{"model": "encoder-decoder audio transcriber", "dataset": "read English sentences (LibriTTS-R)", "train_examples": 15625, "gain_aug_db": 10, "n_mels": 64, "hop_length": 160, "input": "log_mel", "spec_augment": true, "win_length": 400, "tokenizer": "char", "vocab_size": 32, "encoder_arch": "transformer", "encoder_norm": "layernorm", "encoder_norm_position": "pre", "encoder_activation": "swiglu", "encoder_mlp_ratio": 2.67, "encoder_head_dim": 48, "encoder_fused_qkv": true, "encoder_bias": "all", "encoder_qk_norm": false, "encoder_parallel_block": false, "encoder_inner_norm": false, "encoder_drop_path": 0.05, "encoder_subsampling": 4, "encoder_layers": 12, "encoder_width": 128, "encoder_positions": "sincos", "fusion": "prefix", "decoder_width": 192, "decoder_layers": 6, "decoder_norm": "layernorm", "decoder_norm_position": "pre", "decoder_activation": "gelu", "decoder_mlp_ratio": 2, "decoder_head_dim": 16, "decoder_fused_qkv": true, "decoder_bias": "all", "decoder_qk_norm": false, "decoder_parallel_block": false, "decoder_inner_norm": true, "decoder_drop_path": 0.05, "decoder_positions": "learned", "decoder_prefix_bidirectional": false, "decoder_connector": "linear", "decoder_tie_embeddings": false, "init": "lecun_normal", "residual_init": "zero_last", "optimizer": "muon", "muon_scale": "original", "lr": 0.023, "momentum": 0.95, "nesterov": true, "orthogonalizer": "newton_schulz_5", "adamw_lr_other_params": 0.00088, "grad_clip": 0.5, "ema_decay": 0.99, "steps": 8800, "batch_size": 64, "epochs": 36.0, "lr_schedule": "cosine", "final_lr_fraction": 0, "warmup_steps": 880, "weight_decay": 0.03, "adamw_weight_decay_other_params": 0.01}
Rows from block 7 of the audio encoder, named by matrix and row number. Rows with one number belong to one attention dimension. Each number is 500 + 50 x the weight over its row's rms, rounded and kept within 0 to 999. All counts start at 0. Numbers have three digits each. After the name is the row's rms in percent of the matrix's.
# q: attention query, key and value (stacked) (encoder.blocks.7.attn.qkv.weight, 288x128, the q third), inputs 0-127
# k: attention query, key and value (stacked) (encoder.blocks.7.attn.qkv.weight, 288x128, the k third), inputs 0-127
q.40 100:499517454369484600437476557522505550472545537503511469518546509491477450516557552462434509455525449481484575545477473455516516438442443544435506493514514473402461527543450532542511614581426488490446410617474497539482492534464524435522544546514652505502473571466435498480498476467591530535500518471459491549534459540481372492576504575377555479505526507361561507546461561517476482466540
k.40 099:505551433533459464533509387463511471591476436530554514537529521446517550512421512538568505578444457507403395414483438426469536609521433444613535566459507433531523498542520499562536503502536502483420524498517460531609570527539467591488504487494545462450530485434460434428545502552429523586484481481465583552452468625567491478476617518529488481461482429496440487482541474516452494530461
q.41 102:464570430484443591505508493535374587485552476533573539593471543471502508416445427471532514530500502459519471514556413442469438444460539489438446547486466466434454483552377426567569506520416519510456523536481482465512507530510553535569514516473527569504509436516399516442565516495466587493590462458445605502460577503532497553483505565550506563478560449405635475469519524468530509501443
k.41 096:621448544469484438514530430477557479600474558507621528490579461537499492434476528505554514541485541502520454514500477565501505420466415454526552430511540495474474447553466392508472490453514466494509489529556427436575422427492492582450590455534457579452541512550424514573415522421577466626439492400472502462500522517516458520502525514515496549552484477482505419504528477463407549553606
q.42 105:480477455489513509531456566387443507398496604491475530495415499513512543504444434540384478498491562438585345493469507551570508442416495481495619496473540487511503486542585542455464455528542481515462509487469544562413542534575507528507535506463530562490467577463555415467485593461583515459504495540425519462466583499521378523496480500529474582488466477542550550506570508512377509525509
k.42 106:466444482468390373398531484473475483446447500442481378701536529542458500592484483422452532508514427552535522523517465527490516488506540532489416483517516526469507444575539440540434510519559541486475398453520452545554524479451531505478493520563453415551505466485502598520451440488566501534516541524467475411541504537523491605524594515545569491569503524521461475595499523463500525536441
q.43 104:486446509589553428554554535551451506483478473530513505445575532519506568505479440399424532524448396561458463457489488582518530427476471567478449541515584570573442434497498509518513534570556502444480487542428458448508545458494516441501545442515439585535485431400481466514465489461455493501413477438527535547516530605554494416570469541480544614611499555524554480484458448481568517375478
k.43 104:496497400552507427483531559540587476506501544490556513423571513549535522483580531569569456433479511492529414498560515466436478495530384598419503440517540440404508553450529416555502462530437478464619502516510538550589462482550478463411412488552527466488465525474504418534600485519505492459563446505582528451443431502563550419543424468450546468576482522471444468557454554492544506469524
q.44 102:519516481418452517478558506552566462490481430465494474535438545526566398561541480468540465601506559551443432527527480468455534520565432508520558400465475538620520494411578458552498502505443536541557466503403437408573602473511542533558432401534438506425512533530511517509508557378466499452530498480519561511461443477473452477506501602509435441554475516451553505534480516492496513635463
k.44 099:519492501540522541631377538423572466575540543551466434445451413524511459527528514502517418502491562455523474462497575504557389533508526498470518495581531562531442523466487459528480454574501486527421474563484453471514538546488502535423513490505516407354514517517519499512465522463468434428420578478560504523599444537450436529527466569476529552521502542605547512492434522502373469429567
q.45 096:519555501586544425450499492576543508468490477490533449613587486490565430527369541545493500428543515509530594399480547450474432499548533437428511521438487561515521484427463547480512504577485496441574486474452503454528510495458419471484412533543484503568541528553551414495480485538496470548630477505547457486521553541455465373526516423542446539480437489523400512427574489593505537555495
k.45 093:442404526435459490511552544498472594475592522499499490470438504498537461489491523516545494532486513471441539465471553556521611459450486462498470442480409477468569584480551465504503581517561474512424511530573418507427524455540485364452507425465478542536531543517572501453476522557482520428456447565530589521564515502453575575516609448387495456526603516565504492437509562481523369462468
q.46 111:486560421488537530459550437538547456468556441496470534495574437485524543528409531473578533496554552440457460437510469487543564448514417505448464545500506571511500405573473523497551547574512465443532516552568501567480456479505450460461570506441560548442545475491578434429453573568474490485527516464523508546490433375550487403490510558494460442519439414437617513590544582483442465594449
k.46 105:497513485449380427454478506506634524535449502485519524526464611624521481487501496502588571518494428552497474524494536532548508501471499444476547406435574568456470637516473403515513579526505466553494470459433458453559425560445447420520565519464548418488554454511534518542466530521427497581461426554499572474523517564564483528419510602494488495499489464422485503538477433470486433443492
q.47 089:509465565515464516457472506420478506530498446633441387419475473452514523486524525565594530411505483541500499427408460526545511568495515599504471546455448454639521451479455514516623542527462495520532535510475559482483516494485482510488603472478514481459481463485580534549500420518465493470512531380499470556597451489481507575484431597431488445484504445517441485639518516468564468503574
k.47 093:414466551431560578492404528481447496518363492513582521459502513483479544484540518482514518488499449556434496481575469501503386539513504528433567475556519439491484578429484599544459542466473450513502487596460430522455460405535498547479504559528540547456537511503568495501522430480397552498471471514489440480460592549535420522503504581470477512553458451621549526471468394598533431503601
q.48 104:485504470560525488580489494513473489554513471478557557482470547573539497418547500584489520460588533422495517535528438498494529506497426503469453555525516596514527442586515517499476516527568508544396501556509411472478481507344462353556381521401495468466477418528540580500563459495457493466544511526519563481502502487563441588553466423563454542495438509406461453581506488534405560487514
k.48 102:459576416469520313508441455414544519466506540587513550439468520557445363551471499449480503461546611510511495523598503504449495392607519522438432499510450526407495496536423472535554572487554505493457480514572504509405424496488486433479454472523457469442548419492496485483532579501550498537552477478534443551556541528499501471503510524453524591542509503528541577513554534503477472521584
q.49 099:498557505508441513449489425490433421382393518467461480537516459471488534441530515524507532527496533610535513516492441516459568513532592403510553473556433530460528483564460465538575535403522441481539492479467538462439534502494513569598605393565611460516527486474467448520471473483545513615445617580524485450471512440469418605519502503462454468490567447521523515435494516441518533551486
k.49 110:496540533555522551545510407400460470443483500491497469457528473639552511452508523447479453591528453584538449474496519517603493478463469573518485510523501393481554492498532471508530527473508526585512439517416532428554601614505445549522566556562524511462453486461511500431562456524527407479571526495538486430408497490518549500550424503580538508431572471454530398445520426393423519482482
q.50 092:432510447551409560466567497567479560522578419496469520415497503572439511456509477485566497481581517450419499493456498560510505545451498546529591530541536514510588499555425426574499455393524446509422589511448372453499530482569549575439430495529551437488490506579601431482472476555484501547483479501488489461409549517509451514486506493564478497494446478462477430530489563507574495451646
k.50 088:482492489495443495631480402563448511502516479542502520475494464540511501644509558416478530563521519554538527469571443493513534561529603487481441500487500522538532521499498528475416562432500499519511566408564429446567547555470505553474500500499483406519564545525448499471502549538454425521538428440523458540452467519486564444473529465467437472519426641421453486583546399417422517412555
q.51 096:507563555512444487475608458581445404482568592521589572499556417482576458448474439622446496412473436430458542522574596448584527484469514435450487501469447465422613511497417461469528428482565494475450485470515564518484517438519505517419439453549546506520506564556575514464405560485517541454505510540562492481496529474458479497485548507550527397488516495479536545441461537577521478527470
k.51 108:485469484508517529522541411440520461484460489590533450424515558507474410515483449507557470543434467532489545517492424533475518435478459479516522591472522603586538466522470523572452490455500516496420441448423473485455483417419584510487570624547507523476606500419523502611478488498573534536513561552477581460448524612504549463516456398500510417572427566442447470441505442490526548510550
q.52 099:594523373535493492497498448471399563559496550473466623487432514466503541447467529501547493467514523539475554554559482451525540469434501451570552533433505620441520551500494511440407460483453533509543501451545531497583447604551538482397499588546496488465503391523531471569593469412518470441507467473505540490440442528497432532501501475489531477383592501467536474525453447587566538505465
k.52 097:521470564526536466574428553499492505391537515492520509454450582528406432568472502463519552442482416574469606503442379583435549571570562455559465449503507622503530410410506436469542580454541512480488475528435483469457465535470492486517476471489540649528516488538488507455536422474492496510566383440513441487568540437556522474569491560480423518475526549534506483530458517528491518503520
q.53 104:413478555520439548493417536440555470560463564528522470491520534470501491563494497437542504575448445437462387568616539388492497441553534514538503617501459494539546447479471474493544482512502471474557446481525506488455454511531473476493532530396448434508539611540556464458578510540529485461449513435560502594465517494568574442506537463557464511611509552426370482544473557409519495433516
k.53 104:506494512493493449422490494572519540478493485482536552522442462506607577471531418495534459392484572401528459543525462509586432559489505472613466493449624567522413486516486481499528536472515596563471494579529566479516486364446562450462550434523461436523545542537565489497517500474417609498451460499485432531563522475428402522431431426486447483493496526525448478476534527532543550524580
q.54 107:595582495419520498496473515470493466425530557496547519556480435406553444447482482396476606468428576484565459458495472472597520492424493569517491497490534476519579461510444489464523465480507418639510472501483513474433468559423539534486488490502528442461427547548467558514565568596395533528454479554528568491433473552460435466408552496449449550576533422499482521500444562558544576528509
k.54 107:498545492478575502403551365470472511528526511507464500473562515480467547441493405497388425557519489557518459548554516491462583501501469501536396495477497606476484552521552492556553482486552549460574465470427455446449527580455515456498437493549451501526434539469509557480534524463503490619544430507383454533515620502624500480471445527494554394458484586507448478512511532485547418559536
q.55 108:472430467539506466423484410475459578512466496443455553410528448511516616591533488442506493487571489557555498446471408504515557508477513516495472556473580590467470561538519422473452498420430431537559494504439470434524503397433512500532616524433542508487537525599553547504384517543422494647425445472531431493461474514557549532497509551584530460534544450506463532522490491489503500539540
k.55 102:593438563437553526504371411459493432472503527400508495516571527546522497642589552408525519553521435521521421533501457506453459491528508493550454506469519461559540462487534463509524499476460523459587557479415481444572554537610436431474605457480567551506496407506441502469556557508429490525488482428542456467565491532577499474490525547494447519467456460530527509548504455458480534381567
q.56 097:494542578557482470554465425551489476428547547516437510390542556539507466534522427442530435546541484457541666435528609534568480583445570441523394552520590465539486439489578554473486535507510514471465521502542468545513471503486553452401553453452493519425531502507390410507562451560543441560483407520533532425555464412451462519516494502498474466480492493514534480523467569422507507497527
k.56 093:529514452425543488513574543572454512524548530556564486482459462475526422471462524477546521581538495510483569630479491468468547497571469441457472500502441482498488563574500526456458447520437521532585424515485572551456556564524551517477543469501429509465509426535344478531436524515503525486406433563494563556371493460551544579490466530462363457577495387525505411538543487500460488503498
q.57 095:520562521550486475508465492468441448595433515510522524556501544542485492501521533521501409492469525544496460530414504430538540464460503399605509525573528521495562449491533454479504566566416508412535511498544575538524540510525491529447541493447533424435382601434490541471556428565496522516587505403506542475448533404382492445455550474509545589510510421441420510492490613459475585450460
k.57 089:520408531448423474458393497467378528552550601495500500522412551551588453543500478490443460504459486466459574510411556488540470466491521501488495599599501545422445527483588527479567507478567547529558409556506538551489534518394590465507491445576493489559455424496534490555526507587509459576485388474472561509482564535473503504502484459403507465431516520536529488494590525478422524442512
q.58 091:461464517534417522414499539401409551447511567473489505436509429473493522565479529589508567465477444529413566473558528496505474565455520588358511414448503484440419494571458464495477519541463573500444487484566579570521563504464509431541510570626527596506495542471536440596498522477515491406453506480495465544489496514519462489521536557477541447419566478541528494452493585511573434425514
k.58 094:561569595446554468515473539576475500500473473508532455526394481560436556517458461552520549488478463554562606510444516592530468481489591464523508505454443495534478453519551468496467500480513430462397496528479421508485639492500500515475477491531534556402533524439466478453474498431527516520451590611466529475472483621556473396479485473558468529633497500470554437522416504540375472502468
q.59 093:471522490514519477542511536483535451440493495569546536474578570479516493527457544518520523454501498492491582505406428435542506466450510502546530511497584552437560559435474574564413524488481557512476565469512476418453528553466571576350491524493430432524539477539526547493436531480584522443537522393436429506455485486445450507420518390539424556406635565561508493476539570489479530438450
k.59 098:552461486486540505549517457459431426582472563504562392446486500460476459642424574440559478468535479465507594437558471433459537510473543463507486484559480603396568453448488513458532586538566467478521579535459517478504500412464529505499372525463494546476597540531514516509450428527561510483576465596452521560577547505520539454486552513459499456502515376530501462523502474511439544447443
q.60 093:427522553418507470393520475484535524520607394522481492545548494480451601484387475401512546563480463548536452414515522499532544502565482577449587487512554549459556469479537475474476515491398513533574431496535491551546562553525467533538457400482475537445474405455548537523517566505564438531406438523491457486470499553516448502541510585498533528545520458563450471523533528351444491490571
k.60 100:489581524507501478580453469385508471502543471469450453538532425447482570486529532424512513470476455493507461526476442588477461518475621519536431447542460404527515418482524503584480488598533462472526446552425470533459589564527522525525561472473476460569493552528521642436491549497476468490545386545510509429517525397511485545479503518445514576493395489589478433578498566474579540427517
q.61 099:541448541473456581519578486574522544451547491517487444476495541492454452461494421510472491519467452451425522450552455502574446550458558512527515503495582411506497580463448547519473559487569490499546504425552465479480467498530470548507597465439441471496488498396508534588473421461462541426604409523508514543480477555497414466469376566515463489521450478636556591522381527598529553499519
k.61 095:608512505490484505529485491531584551450524438493515447485486583491599432430483486531538500539546550564546491483417597538483537518500513603478608503462516507485477519492420523483497431459512456558473521482497551570497575446491506464552435466455479550579520524556526490447475531509441443548461506523401591582490436481515575476478541475468438395491434609431444499541437355511517385472486
q.62 091:524556510493537514407506464486507547500491522524471460483480465512509444541383497419544536458482484574506486476473561563482468573529471549502485477564498534448481422527576509492414457584575478546545464513578424499674537509498528576444478468555537467512532483475416423549529496458439571585466371487541473485486557416445371429524509496489454541564458532456491417546550563549486442527549
k.62 102:460450609449492494473502480490495482495478452431541551484513499419401531478557508453485521539526531524435566484432512431473635492536585521448467438424419507522495494590599570489478402516430487457526484506549399537563585555483526499533591449569507514382511508528532545442463532573545446478519467507477612433510497496522529519462532552468408481498462611490446461578452557449541527473503
q.63 098:465435462443586495429497503542522438582519607439516460578516454580539473478507527499536485429540547533504442583433451483444481380440474469538558619506449495489518472600493490530524442507451570536479488502572432551495461546557390587584432410547428521529438502481440473466464520511537475417486490476543483565493452499473532592567522511506570524461583493556469469480491560471519496406440
k.63 096:451527461505389552500469512518457446442415482511374472535468432442476484525546456521564521507483446458520485579552437491480516509508478442584412477528456405507385456523535475454566555479501588529434467511471516531561518478472500541492501600597538493572590629428482499567519401464491429502503499543478441487533564519520495541607530480469600462493473605499574530460486555481484481558470
q.64 098:432548564509464562471484500570518522508465476455541540504458557532537427439444496502393530458476518466443470405518461473552482518527467541491558444546522548548586522476428491459531416564473461559541424432427427495463494460506513527509540480452572519465642492516507445540455593549421565527450532505395549555484507522447503582581518536590326524507443550506506552414520480458523500531491
k.64 099:548524510469454446533527492523521434510473424569540426520527501471513547555507460464538440476562522506531395461487489509504574522490433470509463551405616515447514565541557460462516518511529481460524514493477328453419505531510358522511502468516387613483543608592579568605531592567496516511518512501549423463491482590503507478480493495410555521505457456497507497485464470416529502483459
q.65 097:436492499506509479507576376490534545635493497495587481503482465572478518510491439537555426541437484431463452440465544568411500522469504492590485579504522468618494548462639539473516517570478502508509534443500492522453503537537569466505477534451471389405435490563497577588471480529472431517478551471427396520554525501515630512473560490578497511467550456463451490452516486453468455458445
k.65 103:510549443481407532427447660550440540544486494498457542567612495491499446534517439474562450535476474508508509397472464515478474555514434512517521551530481467563522600548427589466473504604442520527510562425508531496507463409512549465490455529467444485528507469476503416656490459555448479556381466482478465502579537457427497502480533452448450563530564487438584471532491582503493469487513
q.66 098:558409489434536519462560550478507488452412464549456472496519584562459468560553563449407488464557578541475540468440544484530443506557495470448494470551486500489419459412526455461526530431510443378504577595490542482499468515492480474589566574437513501556498522433542536482438501451477551437423535411480589574525480631529500564449528579435451578452444515480511529461513478518587544531486
k.66 101:545411559526472508513502558528458557581500500484576426504552493509482541420493496571488431425612548531456456484489609465577474521506509523472477484483590506612570564465436489446477529500537476506514473475597503452525450568509382536520534522481499597534464480443479518417417504518501478422508548417539517518560439519401467378461494480552547457413505490456569454543497426566544429533524
q.67 095:480523505466515465621504568549431529432411597448504462552564570506391404435479595506559523514502530437499507470509506490527538501455455469620592491472534508513471510452484536495466574501485492476425489419486484460449500515532478565622498423506505511586581517535531550534537438398509522459463486544386506487483452490391488474553473457432486532536539562534507573471562394520495444540455
k.67 096:518461478571461540501539544444596506489467463580515457499582533557566607494378525451536487421458548606553524481473450439529556538489516537456444453499449448369541556535418472508615472480524467571468432402442547532495481484424478544548426491404516525538484526507499446515498497544590434438571554512423437535513519509479537529532456435516449480425502518486496585497502432535542488567539
q.68 104:560511598577454500468484392576483483556452523413500517607461420428432544502514432502526535475501440522475533526487526394477507534547465541433515539482514477441523538486608527518458514462494614499472463401469573479392459552500470426566493500570537503411452504513577397490484541470572415486500594639464558463488517525499453547551514485565484464560500423503515489516566472490486520474506
k.68 101:502516498466567490489543430464408435416572431555508515478476491541482484492443465466595427541320394544547554479520439643432463470495562512533462480467369485516497551495490475548532539565594557542498484462522447541452500419487488545533495512472494516487517551487474455465529577490496424514480568539563474465493512451486534532536503503497499586501558421593481471477450594448470515595555
q.69 116:465425489532461579406485535559486455510408486499366485541451414490541569447509498544489493627578473447512502515494509569461531511580589511517532532440584586497537554462526499506485528635548528485462446497465488566486461530437478482526552420555460473427512514484413465493500398499436497480430541454601408473474574444452518500502467542488587467512537518484472510569526424475564448518569
k.69 112:416456499479551568413484538609638509411534526489508542486476535566538522401556574543549451538467505528509433545391431466584433522523491545534488493513496440528415478544473511565466503574500527490454501542460540595594490552572527587520445391562444536454464498472433545465521479467470455453435496459472481465515442547549512490526442502397439459459499474580551489454457540503537551424516
q.70 106:480555506509551594430493507557523536478554522546486607405505477513515524448431552490478484418419477444408417460456517507467545492502549529468475458523531538501576460583523458398449486540537497536588413502479441368460559491419488609620502542474587532551581492447509474497458437553567484512533574434514475477443503446456409446547508481575448474546509497451487512526498520565508527458570
k.70 107:460489557486413413447489475488488465470559441525559503531532613485501578509556470459386407498549403475559411436529543542527493472529528514484513437486576550401497570525525449627513558466449401489450544511528492540574456464440476451541568502537537519498484544554535561552568501476496469454585458483540519525577583532437534469504443488453490398550419588554527481508453479409492478471496
q.71 104:527526509487403534549578563358532535584578492443513462518448521500430439533444444488428521444436555482492552534553566530525484484457449539526537624353480559432536525523458482540623579562531468531564527523428509459477453442508439488472443469542494512577423504553544509467494535455461518496505439504489521535447447544491477516515469596495482428523415467512521443615530481544513484537431
k.71 101:550505475536541448458455467427446575453463475472469570497486434552492555475489505486575520529486555455507453469524412477535585495496473583434484510498518477487481399411422546502461514466572522566530421488543431541616470489482533503555496500443558531477538549386552593513501539527472507593530501505440540647510516554375542409436508474458428550522431545444447532489501586586514468473508
q.72 106:604509450457595522481516464465488480513467558505515533448392563493561505508471446563377446405473452481457471510593486516585503429559394507443499467435540483566593537502457483477533504441582566501547468489449529498529378538507549582430542525494507480505511537457570522443408504543416548490584541520480450499434494538535473516474533496494488521570422493464477554448550503522400586535587
k.72 102:480425463444403501462604402385505520496522524456470439483514516500500488490516484462489496596542464480445502464466492601477499497440602428473531485458519577537493515457492619521466551408507522501518522506491505424540452432359500483541607424490467631541583501551580518469575533476532509477531603472485521494498467643461511445492523554473562473507546528448528511478473427528494509533481
q.73 102:528568551474540487400498528613531503447539393545504525529507591508600443510529433521436495467521513469538531531494470529468549473416509442525514451486558465462400449535387536533452563478522501431552538434447493466537551528461594545492471513542517533438489451458385525558552485492513538466442591524459496406474504411495574482540493569472505555466575357515513561412483549453519556481529
k.73 109:532501517531509541544515569449576487553456574472442541444491500505582384481468465454481445502585511539529457500506422542489507494529338445490438538510490529420498547536626521468460477477476368433523472531480452526557595510514520573492491504502424542551476498507360492528426494509537444535551537553532467463523536510502498453571539488554538481529408451503542499533554455546486461578349
q.74 097:493572476488493434573461607458574467441444441432352545478466481463497453464452474436591491469539490509496495458534504550514523447529489481471570457558442524560572551524557501557499453540435620518584541532410455499478500541521473522369520536517451567559509518520619532495477510508298554424470535486485512525518513547512539483468522463496538459414463566487489553476492470498504535479512
k.74 097:472512474501482492505666542530460450586496552513440518492550562431471547527511468500516591417484434504440534460442457542480518528503581519518556485479631442478526502467526524553497536423500478469472447462482450488518435499464394548471470407509508468578472644473540558536483484548536550400566468532586489536577460513563474447489463620438398534443551475522455491442515501522468445449481
q.75 092:504556547483623505499428510449511471497509541502501490433532457516422541483517493525445479520485433565518530491500507516499487559439578471474466491527438504522452534591500544532420609575428583587561477450455499569477471543488511535361536451433485492425457474442529524524403386565413529451500511559534399510484578499487476560530447461422549517498507492555417461538488604525466587443568
k.75 093:507589378465485494469471480553470438523530553503463455467478514443461489500423531491465518585521513469538647484395541587416476541439603508491515532516502505488433506494552501524531478449497478496519548513478540521527585591467442542504542433614497428514490452503426582442493539458483510492529439556390560576486586551610544467535548499507427538517475397413536435499506469429448515516485
q.76 094:414560518522486410524470513488476532475482475472559521523406407509514411526522482478522490459548448486565444524482484496499435625564549497564524483607517568584579508500501578544462498450475505461450466526597525541571574479411643446494415534480476467431434488469496422542533485444571561425541421573528468488488550437505469516435537393486471506479520460572523442497515558521469552501431
k.76 099:471527564425436473492500563415444489559479531520568497447432481465496460598557513516509542497509556519433610494463530490485579582525467453429527482483498487542488503539486470512507534504549493522574445534474524479491619505465476569446400525586491461400450432466558506525378446537491458548448406591483546465476486500556418585506484574582511499547540543450447554416553602441450464461459
q.77 100:458515510449478460527445435450443471432517524500546601516475451489553613518514573525516508426472557582414549478570412506476485573537496451493514528493521485534640527497498538567408495438559539576465561475476512479454500510449585492523465536487474525471476568532585510387499518467383423533487550472566506393511578506507478521477492425484453564445441464562463422542542584428480431499542
k.77 106:442548457539603493489503396439425564556452516467443544420440484523502463643563461377477536523471527412508588506502543543455515569499596475482415512523501540517596560500558460577536564566463569470505561506529528427501539546502529502487437522565497434571550455465586383465474542475495454437519525525513426534523444501481435507381460510517485484528531435485544452503516483463444483516520
q.78 107:488495494435425476463541529488503542466506482604609514588421545503554524533489471544492519452493548408497506424468493520539521611595541614540539529484560524563592527454525484494451441495560528494394485436588484446487532450431499472475488436500512480427454446469564554534499371498366552512489481459533426446528570419483534467487562523518515598503402459531503528536528450465499444527503
k.78 103:435486419486481482437472460400570590567424510574522484422525518595506485552548473472548543465495540522444474481404506531490620517487615475512539479494496498522507565552447490565457466616552355500503575443528480522502468493456509497434408455541512488480429475540554441494404533552484455478468459548598522491561534636503550446439483445437492507543448509527468495535440564518520502491502
q.79 096:509575475526475581398500512469505530542464449492493539526395614498466492478478497550495541410556417515500483500431523476522496523584455496427550409468445439497548445513465544514498517579481633516519447526567498575543499470501528481569366504504391535459556407481460465485562517416531456500599568484512450585461470503553408460515543475494537490498460610487463578492484451560482555552507
k.79 098:499507432512451487519520452484505487487515545462561506527441502485493458523506517518477531563462477502484578504473570551499545464522535496425512441475433563597407446514583554473460460531618429512418488497563514526452441505513465597555499403438507469387600514408507477536546420490566479490539492509633525500441456579470392541447527508472523526598543565449552554439407512534566449508428
q.80 099:588525444591480606455517566500542430482464486524529528553563498483513546543550597529515501540413469581545516481541550452473457523482501485546433461457464501491417483428441443478548562493474442505503476511503425567472569481428460461557427482462554559425521473569537584595521454396552464514419400522498458458558449544381604534593527454482475485430529487489422494526523493456546516530547
k.80 094:451536595451457506476483572532596508537455480452486443439546501538473500450435450481406581491511502532558494527417511495532460495595502618487470540432513538509501489641511459465520465629572494524495504553497462539537552530569417476426595538453505535431489468467427431534488524535458534503504550398461472517493491465442490485454418464480551501570401447473520520429487609599528533483451
q.81 097:558542494546425499541527601440538521514533576440515453512524496430484457459468487459450510486482500482655534515468571552546550530467468442516474474459589427439525437587455531494519561501574532605479478581483448467486599434449451494414467456490377497553544482571392475405416427479442542549510473574537452537505457560578521499544512492526503519548460514511505558486495519416522464561444
k.81 099:612501508497579567486556414447551441468376619533502474445464467519413522556505455454415525486482485465504507563512484489550556422460439503405499501534536448576470414586419595504525459445487549468554557470455524488514453561548549505475552470474443382432443587453509537593516565544462481500495509534504472581424546466542607516516511489487465444555513495482452523495511493518503460590497
q.82 094:486497562523458495482565415488503522568477528488460557541363500524516501570526461404549464507522403434453533513517571494468521563535462489474472429484501478454551490500342473471485491466493528454536471369498396436431526533556561492534486535504488546544465557511560532413521566450602486454571556494604611446432490498516573419506441581517509546548510518421509522482492447558497538517544
k.82 093:505517525517574522517528503578544458480535435499513601576506567490583474545488464480594517510450412589492584451521492507570387379506504459428439528424434501573559526431512453444538464428481524489500512528506448491557494418432529502533520459468523475507540533461502408530481481449443488624503500478541486498541492486499448534465422513404602436596544501570419484533520513534564384525509
q.83 105:592515560560543548488477545511473465489434561412422409493468490470448490493453597463482480508424477463462518496500471492511446598549486511529548460529487571584564552402496531452504480528495511472498497523575387525545451458518553437582433492543468515586503467454589484439497479455569475475470474568567474448593441401525464531482370546467513477523577495593529540534532408569501431568514
k.83 104:469445569550441490507523608497536536457496478538511470531483493474516581445503517505580613523502455531590500441460599477501473508560449592428516421438522438488502568519421506477497517493473468517460506492489572549455580539494419522553471456492533541441444460399529417501513488398573508460472586541442454512389474500528536476419473598530441457454518484616468599457522561438573516460520
q.84 103:598539456555506574408530513423517478487488559482413542446445505611550506443441584589518504529519550539468558491477539520476537550489533618513511461377472526449471537469508571547497406437496489426550524519541529611443564489495490500495426473466552414495503467506457442442360511477492477477497546420460482445412508538578506475516542518439494483530470511470540502463590483598566464533442
k.84 107:514513517465544484521501487626553502470461502442418427586410476513429603534506505542445412491465481586432508574450475479453458504501500488442555551508450478589500483442524506438427521569517511505554529486524526467487414535451541582498527555498480591352483394433529489468464394523541508478562553499513527454538521564437472420504518565449491505612509537564563434455464470489551517520578
q.85 098:534646484513464495531459490465554420403442510590486498495507543464573496456523492471443570590462579549568530438566508567490550544476528513449422538558485494461465488547394524491519551397518492528451474563504509553511461444512461447431485405461590553560413519461380535550485554456539402546471507501553506402495527510450587492538529539432469593479535494506545494469500468489495421525440
k.85 101:470569449538513551503542454554632537532484500474398441381472451505565509434491403491474531541633543529448397552523465483506452398542464489513447521501562533444587490449511432562518361528440506478605499496489569473478489568475478517470534533535534559447468416452460497476477501572602473482456524528488501534569499481538488530592539489573502451530443450521425440504551493506468518537468
q.86 108:465460512477612494526500504419532565524577550570519510471511401522553453547480488514507577625436436494460459360511518511482421515511471498396463406419516494417547483482470559513552437587540536462492448511425491469487488436485556559403498536563573540504505566484505512539536615506491537522547537436413502508431474542413507468525494565551487483419478543524578400526537491496482495561497
k.86 118:495536584420519494484533546543432452661528394452491494491514480513507477548451538518483517469462488405511498418572427416465505431479555468471620457509493541564450531502555403509508525486464500449460577548512409467622538495504479430517536491506539523453619513465571519525543564552527504485456505534446566503497482558559442461486476568557513459463432410499431440531455557593524438527486
q.87 102:538534555460526588493525594508455467587483536468535425504622511565470506489456452540512475545533507432453450410448407444485539410464511444533511483488484513511409534470493432514518580530470568566505546498455615510472491433460428522533503485466547493460499522482633500629453472523480561510577548402432496546539493533493552493552518545481460484428543446541468460467409586497496528479378
k.87 105:508470477504441523564383575457457410487509485511519436524492549574581480492526505469480555456422441391525451406508493574532528520529485441561560526600512485490436492431529446482474504601566541450511422550550502495452513516511454427486468540503532478486534513562513508582484546582509421569466511481394524536541571569466607397540495372514480536456521492445585500469537462561427524496473
q.88 093:490505426482462459554500562425412579527477417560496500517464538551479559412532535478548564568517482573542430459506473486452558540441534409504545453569414460511456502589534536578534511522549523413484515467421507453461605498626501523444584427511448570503456489463457555521535443447457506564424485491536447484461553566531583434484511414534467522494497494488408496435512452489531459601557
k.88 093:518510399556542536571518552502526567501458488459410477415481553531562489600438474481428554419481541559426563463435413543582549496479566511545547545535453473413571502514498553493583391469521423483476523491429525475517459589534505537551548469460598436525424471471513551479598475601426414517544506449531499502505501479525428517406545533528456539417510487505513423453466539493529461538486
q.89 092:550538487559442532588517530499498489418559517468450511640513501553514542466531517549525494467545474537454456500567430584592435549496433439491494494503420459526504437543489452477566443499591513450469503500440432543453480455388494441495479455555547497508465522555519473453580569536453505503550464529583564575499475458448533608483432477580504546497414540454443617483478459471469493513352
k.89 098:439463479531473440496589578439488568459467526536507471455513512460566443518485595402435577513518494488564452584491437488479549352470484528503491531499527428556440493594471442488513532482546571629448463566433419437434473441480391478493484473544468509540470545493613487478532511535517450455522548454600437545431527478516597565477548557489559518507431538461510509490498490546463473516573